{
  "model": "masked image model",
  "train_examples": 97085,
  "mask_ratio": 0.75,
  "encoder_norm_position": "pre",
  "encoder_mlp_ratio": 2.67,
  "encoder_head_dim": 48,
  "encoder_layer_scale_init": 0.1,
  "encoder_drop_path": 0.05,
  "encoder_layers": 10,
  "residual_init": "zero_last",
  "optimizer": "muon",
  "adamw_lr_other_params": 0.0024
}
Rows from block 2 of the encoder, named by matrix and row number. Each number is 128 + 32 x the weight over its row's rms, rounded and kept within 0 to 255. All counts start at 0. Numbers have three digits each. After the name is the row's rms in percent of the matrix's.
# q: attention query (encoder.blocks.2.attn.q.weight, 96x128), inputs 0-127
q.0 101:109129131132104159114119127122155047069146122138105135109144152135091185144125157165112110089151129152111159172114165136116177155074105161137090148125118090151198128157121144136151092143142152160140194092119106149211114104136141124186103064166138116178128205089106129107102092149100189119120116118072106102147170116104138138116134101107191040064103164171189099137148101133134101105157
q.1 092:131134038183150154108176115110102085092150142113145086111142119146143131115107141111131112089138156137170119134141122213096128087130125136137151182132150130137144167131118128132092111104123182135124060107107182131037087113104127114173079191149152076098164175160119127128108144122141140134201156152121133165175157190138090068122061170056140139148155137122107134080110154074092168120129
q.2 090:111121165088171146149128107130169144097093129128081127144155130121130115168124145105176084123024146088091073162142156160164154134153091070132150176131159115116112186126091160104116133044155134165148084038101073083123126143067118107146125149156144145136100069074105101106135148172093133108173188183193137155116153127110163083150144165130131088148104166151119136111132109156111141119116
q.3 096:190167118100113158156125191129104106141133113161142161142110095142200108171150154130139162083098073130122114163097138099165174151125067106101098205094112118112141212124083119072148096081154146141157169144157109079093106119112206123133107135102107111152084093072083120083110126146153113113139189144093161089127158147109142087153088125062154117114108150182149131104124167127130166070133
q.4 088:157137152157141162120113151141155080114125147115093122099120164144078174113160124112064098135169152143121160096089146157056147060148115158172192076118107089160128108114119132113074097148137139183078099069154157138193135094141081185105175114139132099118193139100122116064126125102206058113120166160141123108160105126138123127087108170185077114087122116159147169127145105166142107160139
q.5 088:126090193138126128126104112119152081107095132042146100133127110136145121099096178151143090202089176121089126084146095122164114109087157120137175138171177095099131074138149155132115165173138140196139114095110060104124090147137066159093138116167191142087119093186091083181107166111145091128151152126127129203130094120134137167134177124146125120078146180148104135123137132170111085134193
q.6 109:061118121086134125126112083128138160098132120082128081158131158150104134133136137140182118148160149101100143076094110104127064179138204119138126120245116090145126127137133114160095139166099117119100102087103092162093106173116085131132163170200122135095226167181175118183108115116095163098090116123150088144127122095120148114113140091170134144143110185152122102098137052115150139158140
q.7 094:111093140128099104130137142126089088122115166191088198151171153065125084123117112148132164123068156135143109133140153129125186096123154155105102172137104139113076196153114101134154134132136074070061137098132045180095164157140167089139164171133142093142115057153158146170163145216086211160122131118139118151156154110122130132140105088138151103080126143121126114118101118087099148105085
q.8 102:137092099206116129122129152110162175138062136110150132142058067127085135160129146104150108192217153120146126192144119170130087105146119109149179077103167103110092051106122142160135085114159123165132138099119134124162111087130069187159110129120099113103137088137117100099096139144187069088146118141123146101105033157132110129134168127131119203116123132121098138145130140190143134150164
q.9 119:142102058128121142097138127117128044131096130113144142171107105132138166156084114191123089101225155141155134184146150176130120071112071121121120125079127115161120183135116130033120100073169155176122121087138123166108116081093159116130097158149136114161095140052094123151080096154137133116222169175105116144184112126126145106117104176130122131100116112104138150130116154124123160075126
q.10 066:123132148175139186076157149136097144103154093136197089052118094133197139099078129162124108093147103101129122111068126109123117093127123140153146093093112095170165123106098155131100166180137165160212109131160148150142082059139173145121121116133140126137123137039135113127115128122125109175179127129138131119185143074138171117089145108172050098147121093131129106157154098170171191106173
q.11 104:177138102132120136150140126094140093196081113091106079193135134124061156098124088098133074124043101124127151127134188180133151080171141120136122191112138177136155134131101108126037174107141111120109146130116143115198158147180153064163099164116139093135070102131130111091111121098146148113114128090165181156165160092140120080175090149108128164151157120103119155151116138172075109114082
q.12 082:122154132116119059178166097169158133134131117165108106097087136109188111106082148163127195167150170123158099100163085096116083181134130081128120089090154151150105109114152162186193128140124111146190146193158151122070153105142089118155142123101124165059130099096109190124176122167094167115097078079149115157086088177137132110137149119177135145088127079111119095145093118126188141130089
q.13 092:103085141065118077150106124171153118096064144147156137167108110104127166089083130198147139097129145144195145197169090135145193065100124147099094166106118098092100145160144104112212128136113097035115142123127114107150113100114144136154133119142157157147091122118077143199123125180154144145116153142068095116165127121118136168115102162109176109069084163113110132129128183152136160074145
q.14 087:139101102103108092122120129127145147077157160144140134073086107099150152049158126072139134099079176131163083160166075093120136176093110150108158122194140110115119103079139107212155131138114126093191078190096163118129116103106112127120132074105116162184129184239114158132142116144157129135091148112141139142158053148127119156086152161103125144124095110179105134134120116116179164155145
q.15 089:113174111176129126174097099122172102154065131096124103143111154159053092163158171113128106178125094123093138113085106143122104178181163095120185173194151105092086084126148173173087089142116135105091126084137103079167128169163075153161131106145134119107190065086110080124114141106152106113107156178134122125060120127119158131165124118161126127170103173155099137108119107182075070136131
q.16 110:106148155082114085095120131121123143174113145168101118154152181114195118160156103131108204112198148113108149140119137104148086140115136084086099153163086087103146141158099168120119130135126135128107145145130136110095158154146161118136146171123100152114103101173147143129167139150080255115168154085089139184109126130137106109083121068138105142184107092107132102160107094058133138117055
q.17 102:150172204176134190143104091156106143168220130087126117087173103155201112106124120179101095131185136146079099074113100082065113095151189117159109115129158145105118129090116149120138135140117106156168132153120128094069110177130134134095106112115143114150161168168149112079130156055087119139111087067107144144130141116136112120110153142144118152144137058097066128142124097080165120188138
q.18 108:074135192096122148132107135139176180113072146166071153149113114132107143158131143111111169174064110121109147145063147142146118165168152151102158175169084105126128070130116084149106104158133186068113151115111072084208175135104121144152175129144066092126138133166076128128111152134106124117047110123137115087129104069114147091095101092130181163129105199147161141128135109166106147101157
q.19 081:126090184146071140140114158133101136153062144101162135164172125096106113144132163148116132142052160108106128129104142122187131084112197162153125179107113126111133126165114125135113125203115073137118138128133016157108117179096147073089119197106152169101093066166151111165144155169110148089121136088145124182156127088135145157162132074081156150151159138140074100128098153105139151090094
q.20 092:104160074191134146164151115130079125137188141118142103099095141124113121126153102101183144088045037128133108091114140160158134146159110111111136096068134139136095109108121167142127137123109059096190121139175205148150136080134159135176089101115139094121115131092107116085170130118192099148073072112142129110156148143115176096156119149116119158184118127172171100121135113211118153184106
q.21 109:153130149150154130111126141115172158197127101128095125156114159150144085158145093111126142126255100127129144059166081164097031142134073133140144075152111156118139104058074112131087133074147161175135116121108166143112137094131113145121137120124171106098169120149167146083111130096133165121122178125154125118112084111125079104151169104158095128122140036085124094149125095151152166157122
q.22 099:157108098056175152139169115136128131122098090180075113196138126092118128056100105122157137125147149139146106141187125219125172124136100142187119056077143192163088101146176087152160145080154138171135151145100142140121151135189123130123111101141138162086090114205106143125100120166105129115020118154125108122123093122126120109148109129143169146066106121090150119112122133081126171134120
q.23 086:119139105155126101123145174103156060110112099105132112122093116129110155162133112158106144186158157167178218141081143194112115074076108153125130160116152127112121112113186136134097109139107185098101094163108184095143104061037116147172091150126057130101129160145064142164131159121182106100199115144128099149137059158139107124102128108063156097121146131151159142128118138166124124089144
q.24 085:120145146122127142196113097158102131204149140064091092141155129134176165104189115138139088125127125101084111083107129098100149078179158106149144117114170154121161111122137126105100133099130073166168161098115131140152134185181133094055150170174153100168169174095144087082132142077142093089054094066111119096133181139111158132167144180171107171110150111114100168149130134173121117178151
q.25 086:149063111153131158139117125118116097094131113126147140084105156146153167105136097108072131075026120139157125173101143231125199095153150100140135100040145092145113143154140129076107114114111141135135132130140111124202114118134147157128131127108102127157105175121095109114151135131197058152103164142103121100156157123164168122069102181130125089147104145167153198150163189139090148126163
q.26 098:097159150110111067087119118143156157154105087164147138175135123136138114111123153137096191124220130099152142130131133143116132127164111136110128107133100111144063175169119128152044086215117155062131163145115104121154131075147124111138164164125071130118192146162163120133128140179147173112114079085095107117043150102126103150171136088091191177165108122091134126145107095057141140114108
q.27 106:123102138114123105123102131117110130122193138140154130123141127134210114103136041158121129128149152139139083133152099054107115077138112117209075150101150122089159106077146131133170135125068070118105125170131175115070127150093157107121111186094142164163090097177156175163178145091112137177166079083144154108154105160176120181095154127160130118147160085058097119119133140081161126160095
q.28 120:121135159156137110079165105107141163151117185143139166189137141152180068161108137150116116154226095135102110162101138064117092126109089119123089159205119069088140173114076129067117129085134122112089141104140128109075126183072147159148151087129156112153127097165146165170130141163066194192176130130121142121117122114100137117142130088172127142171082141064155119112135128099154137106096
q.29 109:200155145107116103139133157135139188145102161152135168158137094123096000136130109152112143151161119101119132154155176080119130091147188117117059059164117108144122103166131120176140094125142110130099162145185098129168125134144106144133148129069070151120100160137152159068170124125088131145143091129142149139120186129105123148128101088131130200118130146097114133135117083056173069105079
q.30 097:180135161116147141076166157115111101124125133133161123108135088119158053155106139135110136085161168095122096114166145093152101068076119146130132153127144090138054158168132146168134095098146119152124056100093100183116110090129112133114152152098121175123106100147169153152136108137118164130190165200175163196178156136149081184149133122112116171106110106122094117135118058029120108068128
q.31 100:184114084121088165122095141112075104119135155113148180158119077162071175123143131163109121112182111153102187215115153137159156081079087152107126118113112132148171150152106132089196089116140165131138205137148152165129175104146187125128123124116087063117122149115115113113112120121170150096172140109044122090132148113119122092125083114091152182070113170168161132113120169089092113084105
q.32 092:098127119123148135094169161176102140169081084143126127160137133104101140108094124069090132109090150105150178122147126180142165110110114209159153070081076167109096094169126067117105190162136143080099080085133097118157136106174157150109158161119179137068092105125131135106115141138184001145118175162155106135165122152178124114146132131088104125113157132083113141145109167154152143117148
q.33 077:115119189188165149139134101114139208168089126123112140136123108086138059114146158089160123199092145101125140103081146110142159148077117139122147072158158148075130110154146135119114180129087119147106101099116102119094118172051076129091167071145169148107133089214148129184130134160092119159118137117147123159184028114132131131168144080129099100127162160104090093097119118143151122144153
q.34 112:106122153135122139088127092116134174099122112123140118138147157102116106139112173123137129197172184117094140107105111094140091177098191112142156103198107102136160120145140124170123180184089120177108151130153070171059101136097070134097148122158174142056173091169156137155162118129046179129178127089141108181096107102105124112122182050155121097118160141131126068118103082108163116130105
q.35 088:097110047156158109157164102161127131122131128109173113078100156098068156113099129132095131111000093090175128114148097204149100147144158126138163159070177188136048081116147181144152131120131082094128115105101160164136147126169123115151088143138136123076122076115135132124129116145147119112104076127199121163128142146139145132167127187135108126159140092102111145135121143174108133155147
q.36 113:135107048105150112188141111131080052076140127104165104105121097120138126130132139147164076183084164171152102166130122127164192143082153098137145140066130172102143095107143125144241167056121122129121127136162191121083097127100123158126102164131082140131097154142114156119117113137102108128132088143136108124167076202118152077109138147079133170057136150142125144100114169176132135143123
q.37 082:136120163092108107112115119112093103077152058153079140083136177115126197115116162099084188105135088173121104114117106163132168139115121141099161076090134114139134117157151119099119135161124158158158139176133139112182138127184125135146144061123144075146149105105063090089167138124205139148129153062075137121111148141145086155080093173148069155089097145198206144163106176116127119101135
q.38 099:124165139134127167081166124149144093116161095151118111094150109146095112076074060105126098120060128120124157146081134121150191117164083189153153110148147217126146112096127111167122173130102143050113067130093149159090150085206123085154101105116144146177126111143169162176122148127098054148111101123155129060147132095168104133154151104156113077168123117161149103137127158142163162130081
q.39 121:110103077138167175125138128128081121129164125163118153094095102125180116122122112129103111078044090148089090104158092187099141150148089110141159132075143125118106064131109158105193072055196127157120165126107158195155193129204140146119126101137117084130096111156091095139087127119145100149083156175133153125155157125158129101126137186159104145072112126162133145116184134100071167136154
q.40 089:112132209099106108110090149122108177145109136148056152090148119103143093120139171116138166186142138133103125102112133046127165116075115150125154010068077111129144084160167127110172141157155149167111103152177167133150133114152138174101153080126151144083127099135120115120114103154131064140048130132128105148162099145131146179120168093174073143073142123153124081151130116149182157131135
q.41 079:124076175131166142124138081130121125135133151144101111130125119152146111144145126134177084129255165118065115092121095142104080137127111115173177130160124071130128098084106120135079081083110110165138075075119117165110126133117108159092187163171193144123164161185168106174091168108095156169067180171099092136127111103120139141135131125189121165113119123114120106113139095107120165153173
q.42 112:163149171078144116161136114127160086117136136065098117144133111120146112040126114105163128101018134115134082062165140146159202058172151115126143110147149152152077149162160140109138130143131126185124130141136106109096124115178104090124136102186146179133144173127124123160141107077125040112057113169110134150122167120130132136162041181146121125126082143180155154117145139120120132142129
q.43 114:107149141134135146102138166162089166171158159165116114152152098095199082173146092134137148093199101085130090149139152164147113089154108112154158090099143143095039130125101129187136123069114064075088111093113142147063129103205148114104139168124116090173138106131174100132156151145110081154123115134117132069123123137160098129129142135120115192172095114081068121139148165093177161170090
q.44 109:094108085086122116131141094143115010117062127133114099168104151082134135141099120128214119177139141107137111137155132165185109140128145086110143177172157140163060090123168136127137141097170130129142140128159163104115142116152122102167115182184101083114147073063144111168111119166141131082149120121160101135089073111159128077177128179147115210112102143126123132137087131182080147137101
q.45 111:190146200088151131099107141127125204170121120103086106157157112120171120155167094093169177136224136112108133136089139087182126074135117088112139083131123170105107190114137129095124100098129090173151145130143155126064129130145169114070117188139129148122118138117170138076180090121083170076098128106136148118103131110092116114122131146154076172178120074089147126134124113132174150170059
q.46 089:154100147181109180081130130104087083114115130103161146146101125149108144088075106170081058069115151145131112160166147136106138044080090117149079131163153107132163133156102158088145070159154136190141189104142089157185156097140123109148105113171127096160105104114080106176133127124144197120217156086081145153135173089145125118138120198175150113101105119102117154128128143104110104143115
q.47 087:139180138055127118167121070113150096104169163104110111112145132132110132086153119122135107143010128139130089083168142100118153084152141105083179172146142142162123173147172143142166132128113121124118141143101101113168147128143068116143122105115122145141139168112062138130113107103145090118070072122137167146141163121125150140132088176127179179109067207209151167096100086164064107110156
q.48 111:139118134091075092098139130119090183122092127135118151095100131123142074133139167142113126145170193182134150187169147065187141123140139158121090163149108111124099177193117095114072137157163146124079108101173112146055133099161131143097136158106115122106060097107128142164148083156130203129186163143078138113159147121136097152167145083137119147072158160017123115122123123080122123123120
q.49 098:195075116093185140217170111166136106083138126126154132131110155113171116105161135127141130139122219098120048076153081085178089115117157103159126172075129150142086160104118109124130143118129097152081095114144142139125149115197123100177093142123187157145108135107144091138090119129137109130139104115179113160146141131107147047135098151118069056178123144124163089134133097153090150175152
q.50 109:086155193080128151172139162111093080107151089117127101126081166096129174132148136153092119176212086112105151136102100070085090191124164118131114057082146128116124137151118140180143145166042104101146129148117118170173118096151130150118150162112107128076132162147134126145125105105144085108140186165201132138155083167167121167104080103149128108066142128114120089104090181164092135148107
q.51 103:100140144120150160168131088143134096127165112109171124169136128163070147094116121200134134180196068113116135102113105070073126196139195118148159120097132135113113136164135092136126137103031157087132175146112168144144139102189145154131193170135116129172144160099105120106142120111115097140140099144130078086149071156131130196119114130115132087047105085114092100088108140128054107150126
q.52 092:095115123121124097096167123140127133100108102168082136088122135096098082139155124065165162117180160147142154134160158174138137087183133116177139066151137137129120099123124106114060124113179057128070091074134123151084158164151128103136148149167188102108133040149143078067181161133102111139152138105110096146096166100155152139104144096125082144138176114101156117171153073165214169137131
q.53 086:103098145188161120103163143107100129121097164127162149123153133147172085156125130161111138118090122078108143135042157131136126178075140140153083143185110114171129158115141115157172144190115130140046073123091070124072111115033135129104120151125116156112112142139126129176163127150116119135141106119085081214139161167146144116126190057099185124184131133131172082142123079103132138104150
q.54 121:102099116143163123148156152133126148099038130143112135103126136088131088152151174102136108116056160148084029140136122140176168080114089145146147178157157128129098152123135154118127101173183113150078073054112113080115098124109101104085116124148189118095097081110144079150087111138141140109153130133124159148108172145134163113155162103143140089207154176120166134144168113108207145188148
q.55 094:174180163110151112208133102121137111150035199093101136101159151022190104151128188114127120196111060125153117125140120062158085170110133132120130120182123119104146092147110135126119120097116140189131192142211120170166131170101077142129120139125147111099135136096122146112081156115150129106072100072143159176105114104134108118133112127096136158103154144148115134156107118117116113128150
q.56 108:092112114151090156071171112138083167195162123134162134137154125224126158144153132137065187049155090086177185158085184120106190066089126124127121167077105144162114088113129161088104125154161097084135149135126126132107132093129145106182102101122147133169100101134127125090166114118128115190133080154098135116161184115079118123135180088070144168129128098134112128142139136121105113098088
q.57 117:155117127047135123156152095113128211148126125127116131140112169092143069095134134108145114153152219117175169158181131072187120098131132083166100108102130113087111157098141182139100148138159040131090116082146139112069141174157128110169170171126133122155066104091157114133166101140142095160137080122184140130154132118145126097133134109112060075171120128065081098091147105147131131150120
q.58 083:072115128113150139120113137154136114107182041122154096131168157117046158107132122121187121138113141061119109068123059187089119071148104107158076098099123152125117164137137081152114178142173185099104102142100155124088111157145128149103140139149155165118121113106139138151194145146113095121134177168125128162168093142124159078130092171161108025145148149148097150106142164158120141197137
q.59 101:111155145197105095077101113104087087181205111108186112128160129154109150163141142097132157126151134168118166135122131213070094218121060100142176120131114158118108082092133145095136083107107139155173127146115132147139138101080150122158112105164121094151183091164118110083137148108122120152039126164138127152104100136141125112144149163077138191112150047174108121161123103135086128133139
q.60 088:129121059121074152071135153148180080204180121109107096135113090214127127133152137136103123126131109190147197109113093133142132108119086169090125153129146121117155089148142174137145126145173131091172121120141095083082146145061096142122081129126085142093143212142145133124106104075132113129098112197140187134134144112137134190138042108111107148100098144155084157129132199139151123138137
q.61 101:150102138057125088164113093137147196143075227106138160158121133122177038145081143092144139134078146141149130196134169068162117110124186127137153172170132135102122211138141107093155136109135133168064085069168134087113149172158161115121146139146133131150086105107157130147097125172151134163115133097141079112119136157115125100137166108147114057106126112082073138115137085132128139149127
q.62 091:149116119143125119148126134099134098105126175170105150154143137148100077112106182103071128091126134201169124150100130080127178090106108141119189171139132101158105165157133092132237144178148138114041064057135140129099145104099134128150139083131127119122103047174129114178072153130098115149138155137122095180114126133113157147145159075155125130102135146100156126197157128060152101114161
q.63 071:074134107143154166132186121197102101149102082083129103146125130178157086176152121118186158097133115107080067120090173147077142114073161136162111160153119182126130101106125165088076112128153124154135099100106130094167122114129102055120121172122066146160148147111146079091135137112179237120183112153119106065104167165122150139154111111081090132167107072136149136157128117113144142114115
q.64 110:175195156123129102140121150155109126119089087109105134150135153093144120104159137090106136194115058151149156072149133157103101117131119113109142004071136132128216067154120176121165117128071110133156201176167130102176140118124125142120144099131120108074122136085130100055096156138134085127110114114211161151140133127159132107152159119139138145145131129119104120127121125214086111160119
q.65 128:107110076199131135096149123125153087126107108134164138074142088117176098158133136113125088124049181169063061117086114197113132142102126161133116154209132109149139132145162109171119123178171138156109072106109120123091095139089127157126072141158163131141136100195112120121119129128085117124086088114048087158089142117153137116116143125132149193180140132169177148167145104127196134121176
q.66 110:090204225178123120120149120153095118104166124169148133117105084117096136183149174150132159082170091094090136091136107134104131161114109184136088189080090163154088096159127076099125152110148134117099110135129148120133144114136130145096140113136143166107135028135149124110145132151098170147141161124033086100145161114148100166184150122148194073096113116078154113140101163092130169138113
q.67 074:083190124155153137155098117124095117091146157097157151104125138132156121128132130165117131179105044087075094141131098135127096159073131122133132168127173117160143117145131134119142117142092220142144161202130117102142110085077106147136156117139145138168110175085124132042111166138165161120115104126101103193122088112085108145136104136117218159154135198172096085088098092131047121145131
q.68 109:112096038114099171147117145151184078104172136108136065112149116127109185153128138151149118125160098123086075080128098168088104101172138161113091177113155181140139151121144102112133164087138221148152131117107161157173084125133148122106103129108124125137201135149109155141101092083133111095136175165118163092119086141080103151121059154099128162066149161182092153119095184130079129165133
q.69 112:120165131218089118057171143177131150184160101112160124099113094185135132126148096089122153087107156165144179100104143127116181119098123143112167096131116113102120037128153137177150142174166094117132145125120145142046140102106137125115072140146109139101111079187191139134154143122102073128090106125107099113088172119160120164137118100147139211181119120130166125151141122166168097077079
q.70 106:109086079142064150096126114133149125146123132164142122132131079158127120143100149097121123070142215218153144174141099119187140127129058133110157200148124139110095026132137119141117104094175100141148109097187096175051162113097144111149092125135122123156131088192114111127066122113121092146082126171079120162139156127138140160132118118168131188094144141143149147129141146123116122053106
q.71 094:183127163091096119151134108137096190108172116143152142151085108162168089121143086156131138132158158138130166162197167092161099081143141095134117144120114142127127154150114123123144141131149110132050122089157130087076195169138112097146152132124117142135108125077191111139215102130177159174198130121114134129130136049094080111139124115158133033132116141085126070131185121103074130127078
q.72 095:082075087200115140086129131100147113151085151141158132064128138117125135160112129093110109127080154192081092114100144216118139154116111159143142111144122174143147111102127168142148135155141149140164038101102131100118092097101148127122074100150135103168139140200118116095106135092092134099061136135088122117066124159149153117129136113114194220167108156171126153143127093088197122114178
q.73 094:107090076083143134167146116109163098055109149134114131178129144084046125157122140071133127158203139132144126119142097167102043084148138154153127078063125138163140168148114102086168156085103094156089107098138135123154148143136111143169143153117149125155146051128154086065130127123141078162188180141122104160095090149175154085114163110135095139110177133129136130144164125177115196156123
q.74 084:186157154148133130103162097116158187128081163123069119120115116133193098122155157114138125108056125143115092152163134142164142094138141112134111190127143194127118148105112101084098133103182154163064155095187181083123153108133119117112119049136204092114079116108109085146142103101145164141194136065081079101129172096124132073159145118169124100168147190139111122145132080102162124127133
q.75 091:164037038083137105140078127140164185074066114140148153112142136098147130091102092113117120154067116152153114147135128161116114071146087129113153068161114101106165096127129156148166098143109136151162160120127108150115117118106117150140133082114126158140115134081111162103118158143115107114096124138223216182099104128132148068117142168174169120177156184151088107165137159170175114119117
q.76 102:187135158165176133184153105133116133176079118149123115137164138063187102139103160107143132173040096092088080111087120146122132142120164170118126155142080137151123126156152139130066126126151088143148177152151152166153118139112135143104154157127148085083152097118124144133136130120082092123037047094163128088111104158153090091161167094098106152183140095157106124130096056139202115152144
q.77 128:122183199143103151076073130124105114164197060122143122094152108153116165124132151151166099124150029139158159149128128146098108106124112127107115091109126135127144074136125132126101121076075153103218200215129109106207123128151119132145120101165119118181156173156131136085123109139119107148080084112130135097171139088121139146122136147112117182130126100125123132093118184193104093080142
q.78 085:150199227126169147159145114107118128110109072122142106104125184100135120102147131175141100188160082087145116143100147053192125135121208089106100050169151091139133107139132095168126199153075142140105139137171092182123159160085106116128119136139157127132121164204121148118122140162124067109120125065149100150125091072115149118097098122148129084121143158140105078090123133127120131104125
q.79 099:160144138126118089104125096125068223205134116129134143164121132136169103137122112159111138136143121186138172149146180143204139153105123119144100154085100127088131133106119130061060105125176119122148177175168134115094156161182167135160168123116165136158106105058156110112128128130141137169112033108074117102158138126119076100114178128083106127144112095065153159123118091090065114106125
q.80 116:089166154131174140163093103113164102099174131134078133142116156129112188123138081091180147098116078058129136133151099130122085130193128093130134098054163125134135100073104129104088142046126068101169150168115153126165147170163145125151159135156180147185160181135151170084146166108194093132096170097161124151103124111118148097090126184138085092123115085190116145123141129160075142132127
q.81 092:100130156202123126177110147116146062150159141123185136124141092125132125187076163122119124141055087103028153132064145127124109120102177143129125159178134123180081132163147082103148130148136123125127125128145132162116156121066115143081115159162141115111140153226169125091158133150108101118036156120078103093050126141087107160127153134134174150154105112190117137105104123140124149122140
q.82 109:124128147157132142093127160124057086137146072118129129108143132138095109110194206122118127124059145095080150124143109145189133070121104116119096153154134048140125099149084171136118105189157113092124149154091083112076088131063092141111137170160173157074134183112132109152135116118100188125093102141172192213114194093131094107138127121107111130167139157105154101138146139124178128163147
q.83 093:116132062105140150170109127167143099112134121089142096106131162172135229125141102116115148123157110090104085145106085124080096142143128067095123129082169145102120143046112150118139121080121190130164150154092125098164100130129130132149070112120123156144151192097148156156116140082190118085124200185154132140181124141125113150130050188135129125110138106189100153139102182173064126144133
q.84 101:104065039036127116159107106140107128156166160114183123154115128206102125147124134142127127119175167128143115152156123089155081145131105159121122205073134069112101147150148147085123128101136109116150166123072093174134128126130143132152084155080138167146100208074128142153102110131131075152103097172144186129162144110110134195169118160147113094087128112092121136114136161112049096144108
q.85 097:158120209109138132113113106116124088107107114120071130156147141113077087124156158132159125097188191140118179099139106166165094129157186163149103096103099092145146124149118141129116161100122082139116119127138068156150158152120128152153150166125095106107149080135100114123160129151058215134134138064109117180106169100156115118124180073083063193059141103090180139148128145087162183093119
q.86 103:151116126157150085160081080106155106099151143133109133148134093112115141154081094106147101127070170141096175116128097175083070122169122120155109099164072090145109126141115058111117121089138146199153118189149203193189165146180112167150126126078126141114162094188101146157104155126122143118106137131072123098070112114130131122100057189176089118126129157199172144135133129096147136098138
q.87 095:133108065194164127188204166108171131107040112141181126115164138089136166138112125102130103156186132133085116102031144149128146129148083150129042116079142117135138088120143087141172148140143141119173109128142091201148118133143152116165083146112152152144136106210124117121091164144127133113101147124127094131111094132145130122092139149132162131069120144203144156099109161118122155055129
q.88 092:073130180166101139125072126101170056124163098152100105141173118170060137177088122143117108092140059129110195144167084162089120102175159126110133127089128127131118078159108078179110147127109119053192159194116103162168142159127140135137140138144087105122165161192156147071138162122107136113108143115076134105100149099103128175118143154111146184115093133158121112098116169152071161088139
q.89 109:134064115173145118109204148118135169131058134157136126104147140079147075141108147087128122131084211123131053138117157130181158114101123166155153164163126148145110090133147158151135151159191107143091089080173098152080111139105133101123079128135152116112094055173123090133099135131089120124128111118105100146086160127154124102148144076117160166213145176149158124146122054118205149121151
q.90 119:109099121158125152102136126109178081113129136150132114107118116116131116167115163094133090134148117186132108109092115175083114171127169137145164151183099120148130167129152052161176176128098172157073047095168132128130119141111128171150106098115115102115163102230122086162061119122094089159137163120066023154124064147104183112092127109146134147118154145163145125129127123102167178132157
q.91 126:111146159154182161175148098158163119138102131096120128163142140116142156121132102089153116146062068087116132076074153175083086093172156156131098076082083146145139081119121097102141171109086162157196160151194156187201150160186106122137111095119171131147131116145112134082090133107120079104092093067121097083096091128092154097116094157104123152166111129198125159107128121163120138124168
q.92 094:116086117099123152189150102171098166171158124070115099156139172169150097133177169108138150140151178096158131113163118129102110116139114075150122181085150104060146073105133212153128104093120102132194153077141105114129106162100145114167109180141102161118090134079141057111102098123179215124124097195131154139178150149124121121146138098079112127123128067143085119110149147104080151153125
q.93 117:110144165145084136057119134132166112168175091139158131090085131159141134131139120132088106115121086182156199110101127190083140176127136152125147069140127142168121109149181091171128136173073120137136161175147128154149132105133164150113101061116149081116134113197101122116101145114079009118112090117131118120126094168131149130132129093134182219118136152177115088094119153172096125093143
q.94 084:158084144159128080129114119081101191109082109104166166094140132075172105160123140102096104188135173210119153160080174131179135098117133124146030130191136056100109146145144142153114130149153105144132115140114124124061114150089139115154121167141105114151111125099154104129189138196102152136114071104146159156138115115145099079087170071068087170119151124145096090111145099143138143079130
q.95 117:150115135128103110088157114123136095139101147162142125123124119133141068170154174144128099164163163185080128144120144168134103153100146154126134180198123115158127180129155113109141158163122144167017037055143093124111141133079110136109113129105113120087122084180125091164082103118065148152116173154093085133083131125128133134146129096130138136078158146094130096131150119067209190139182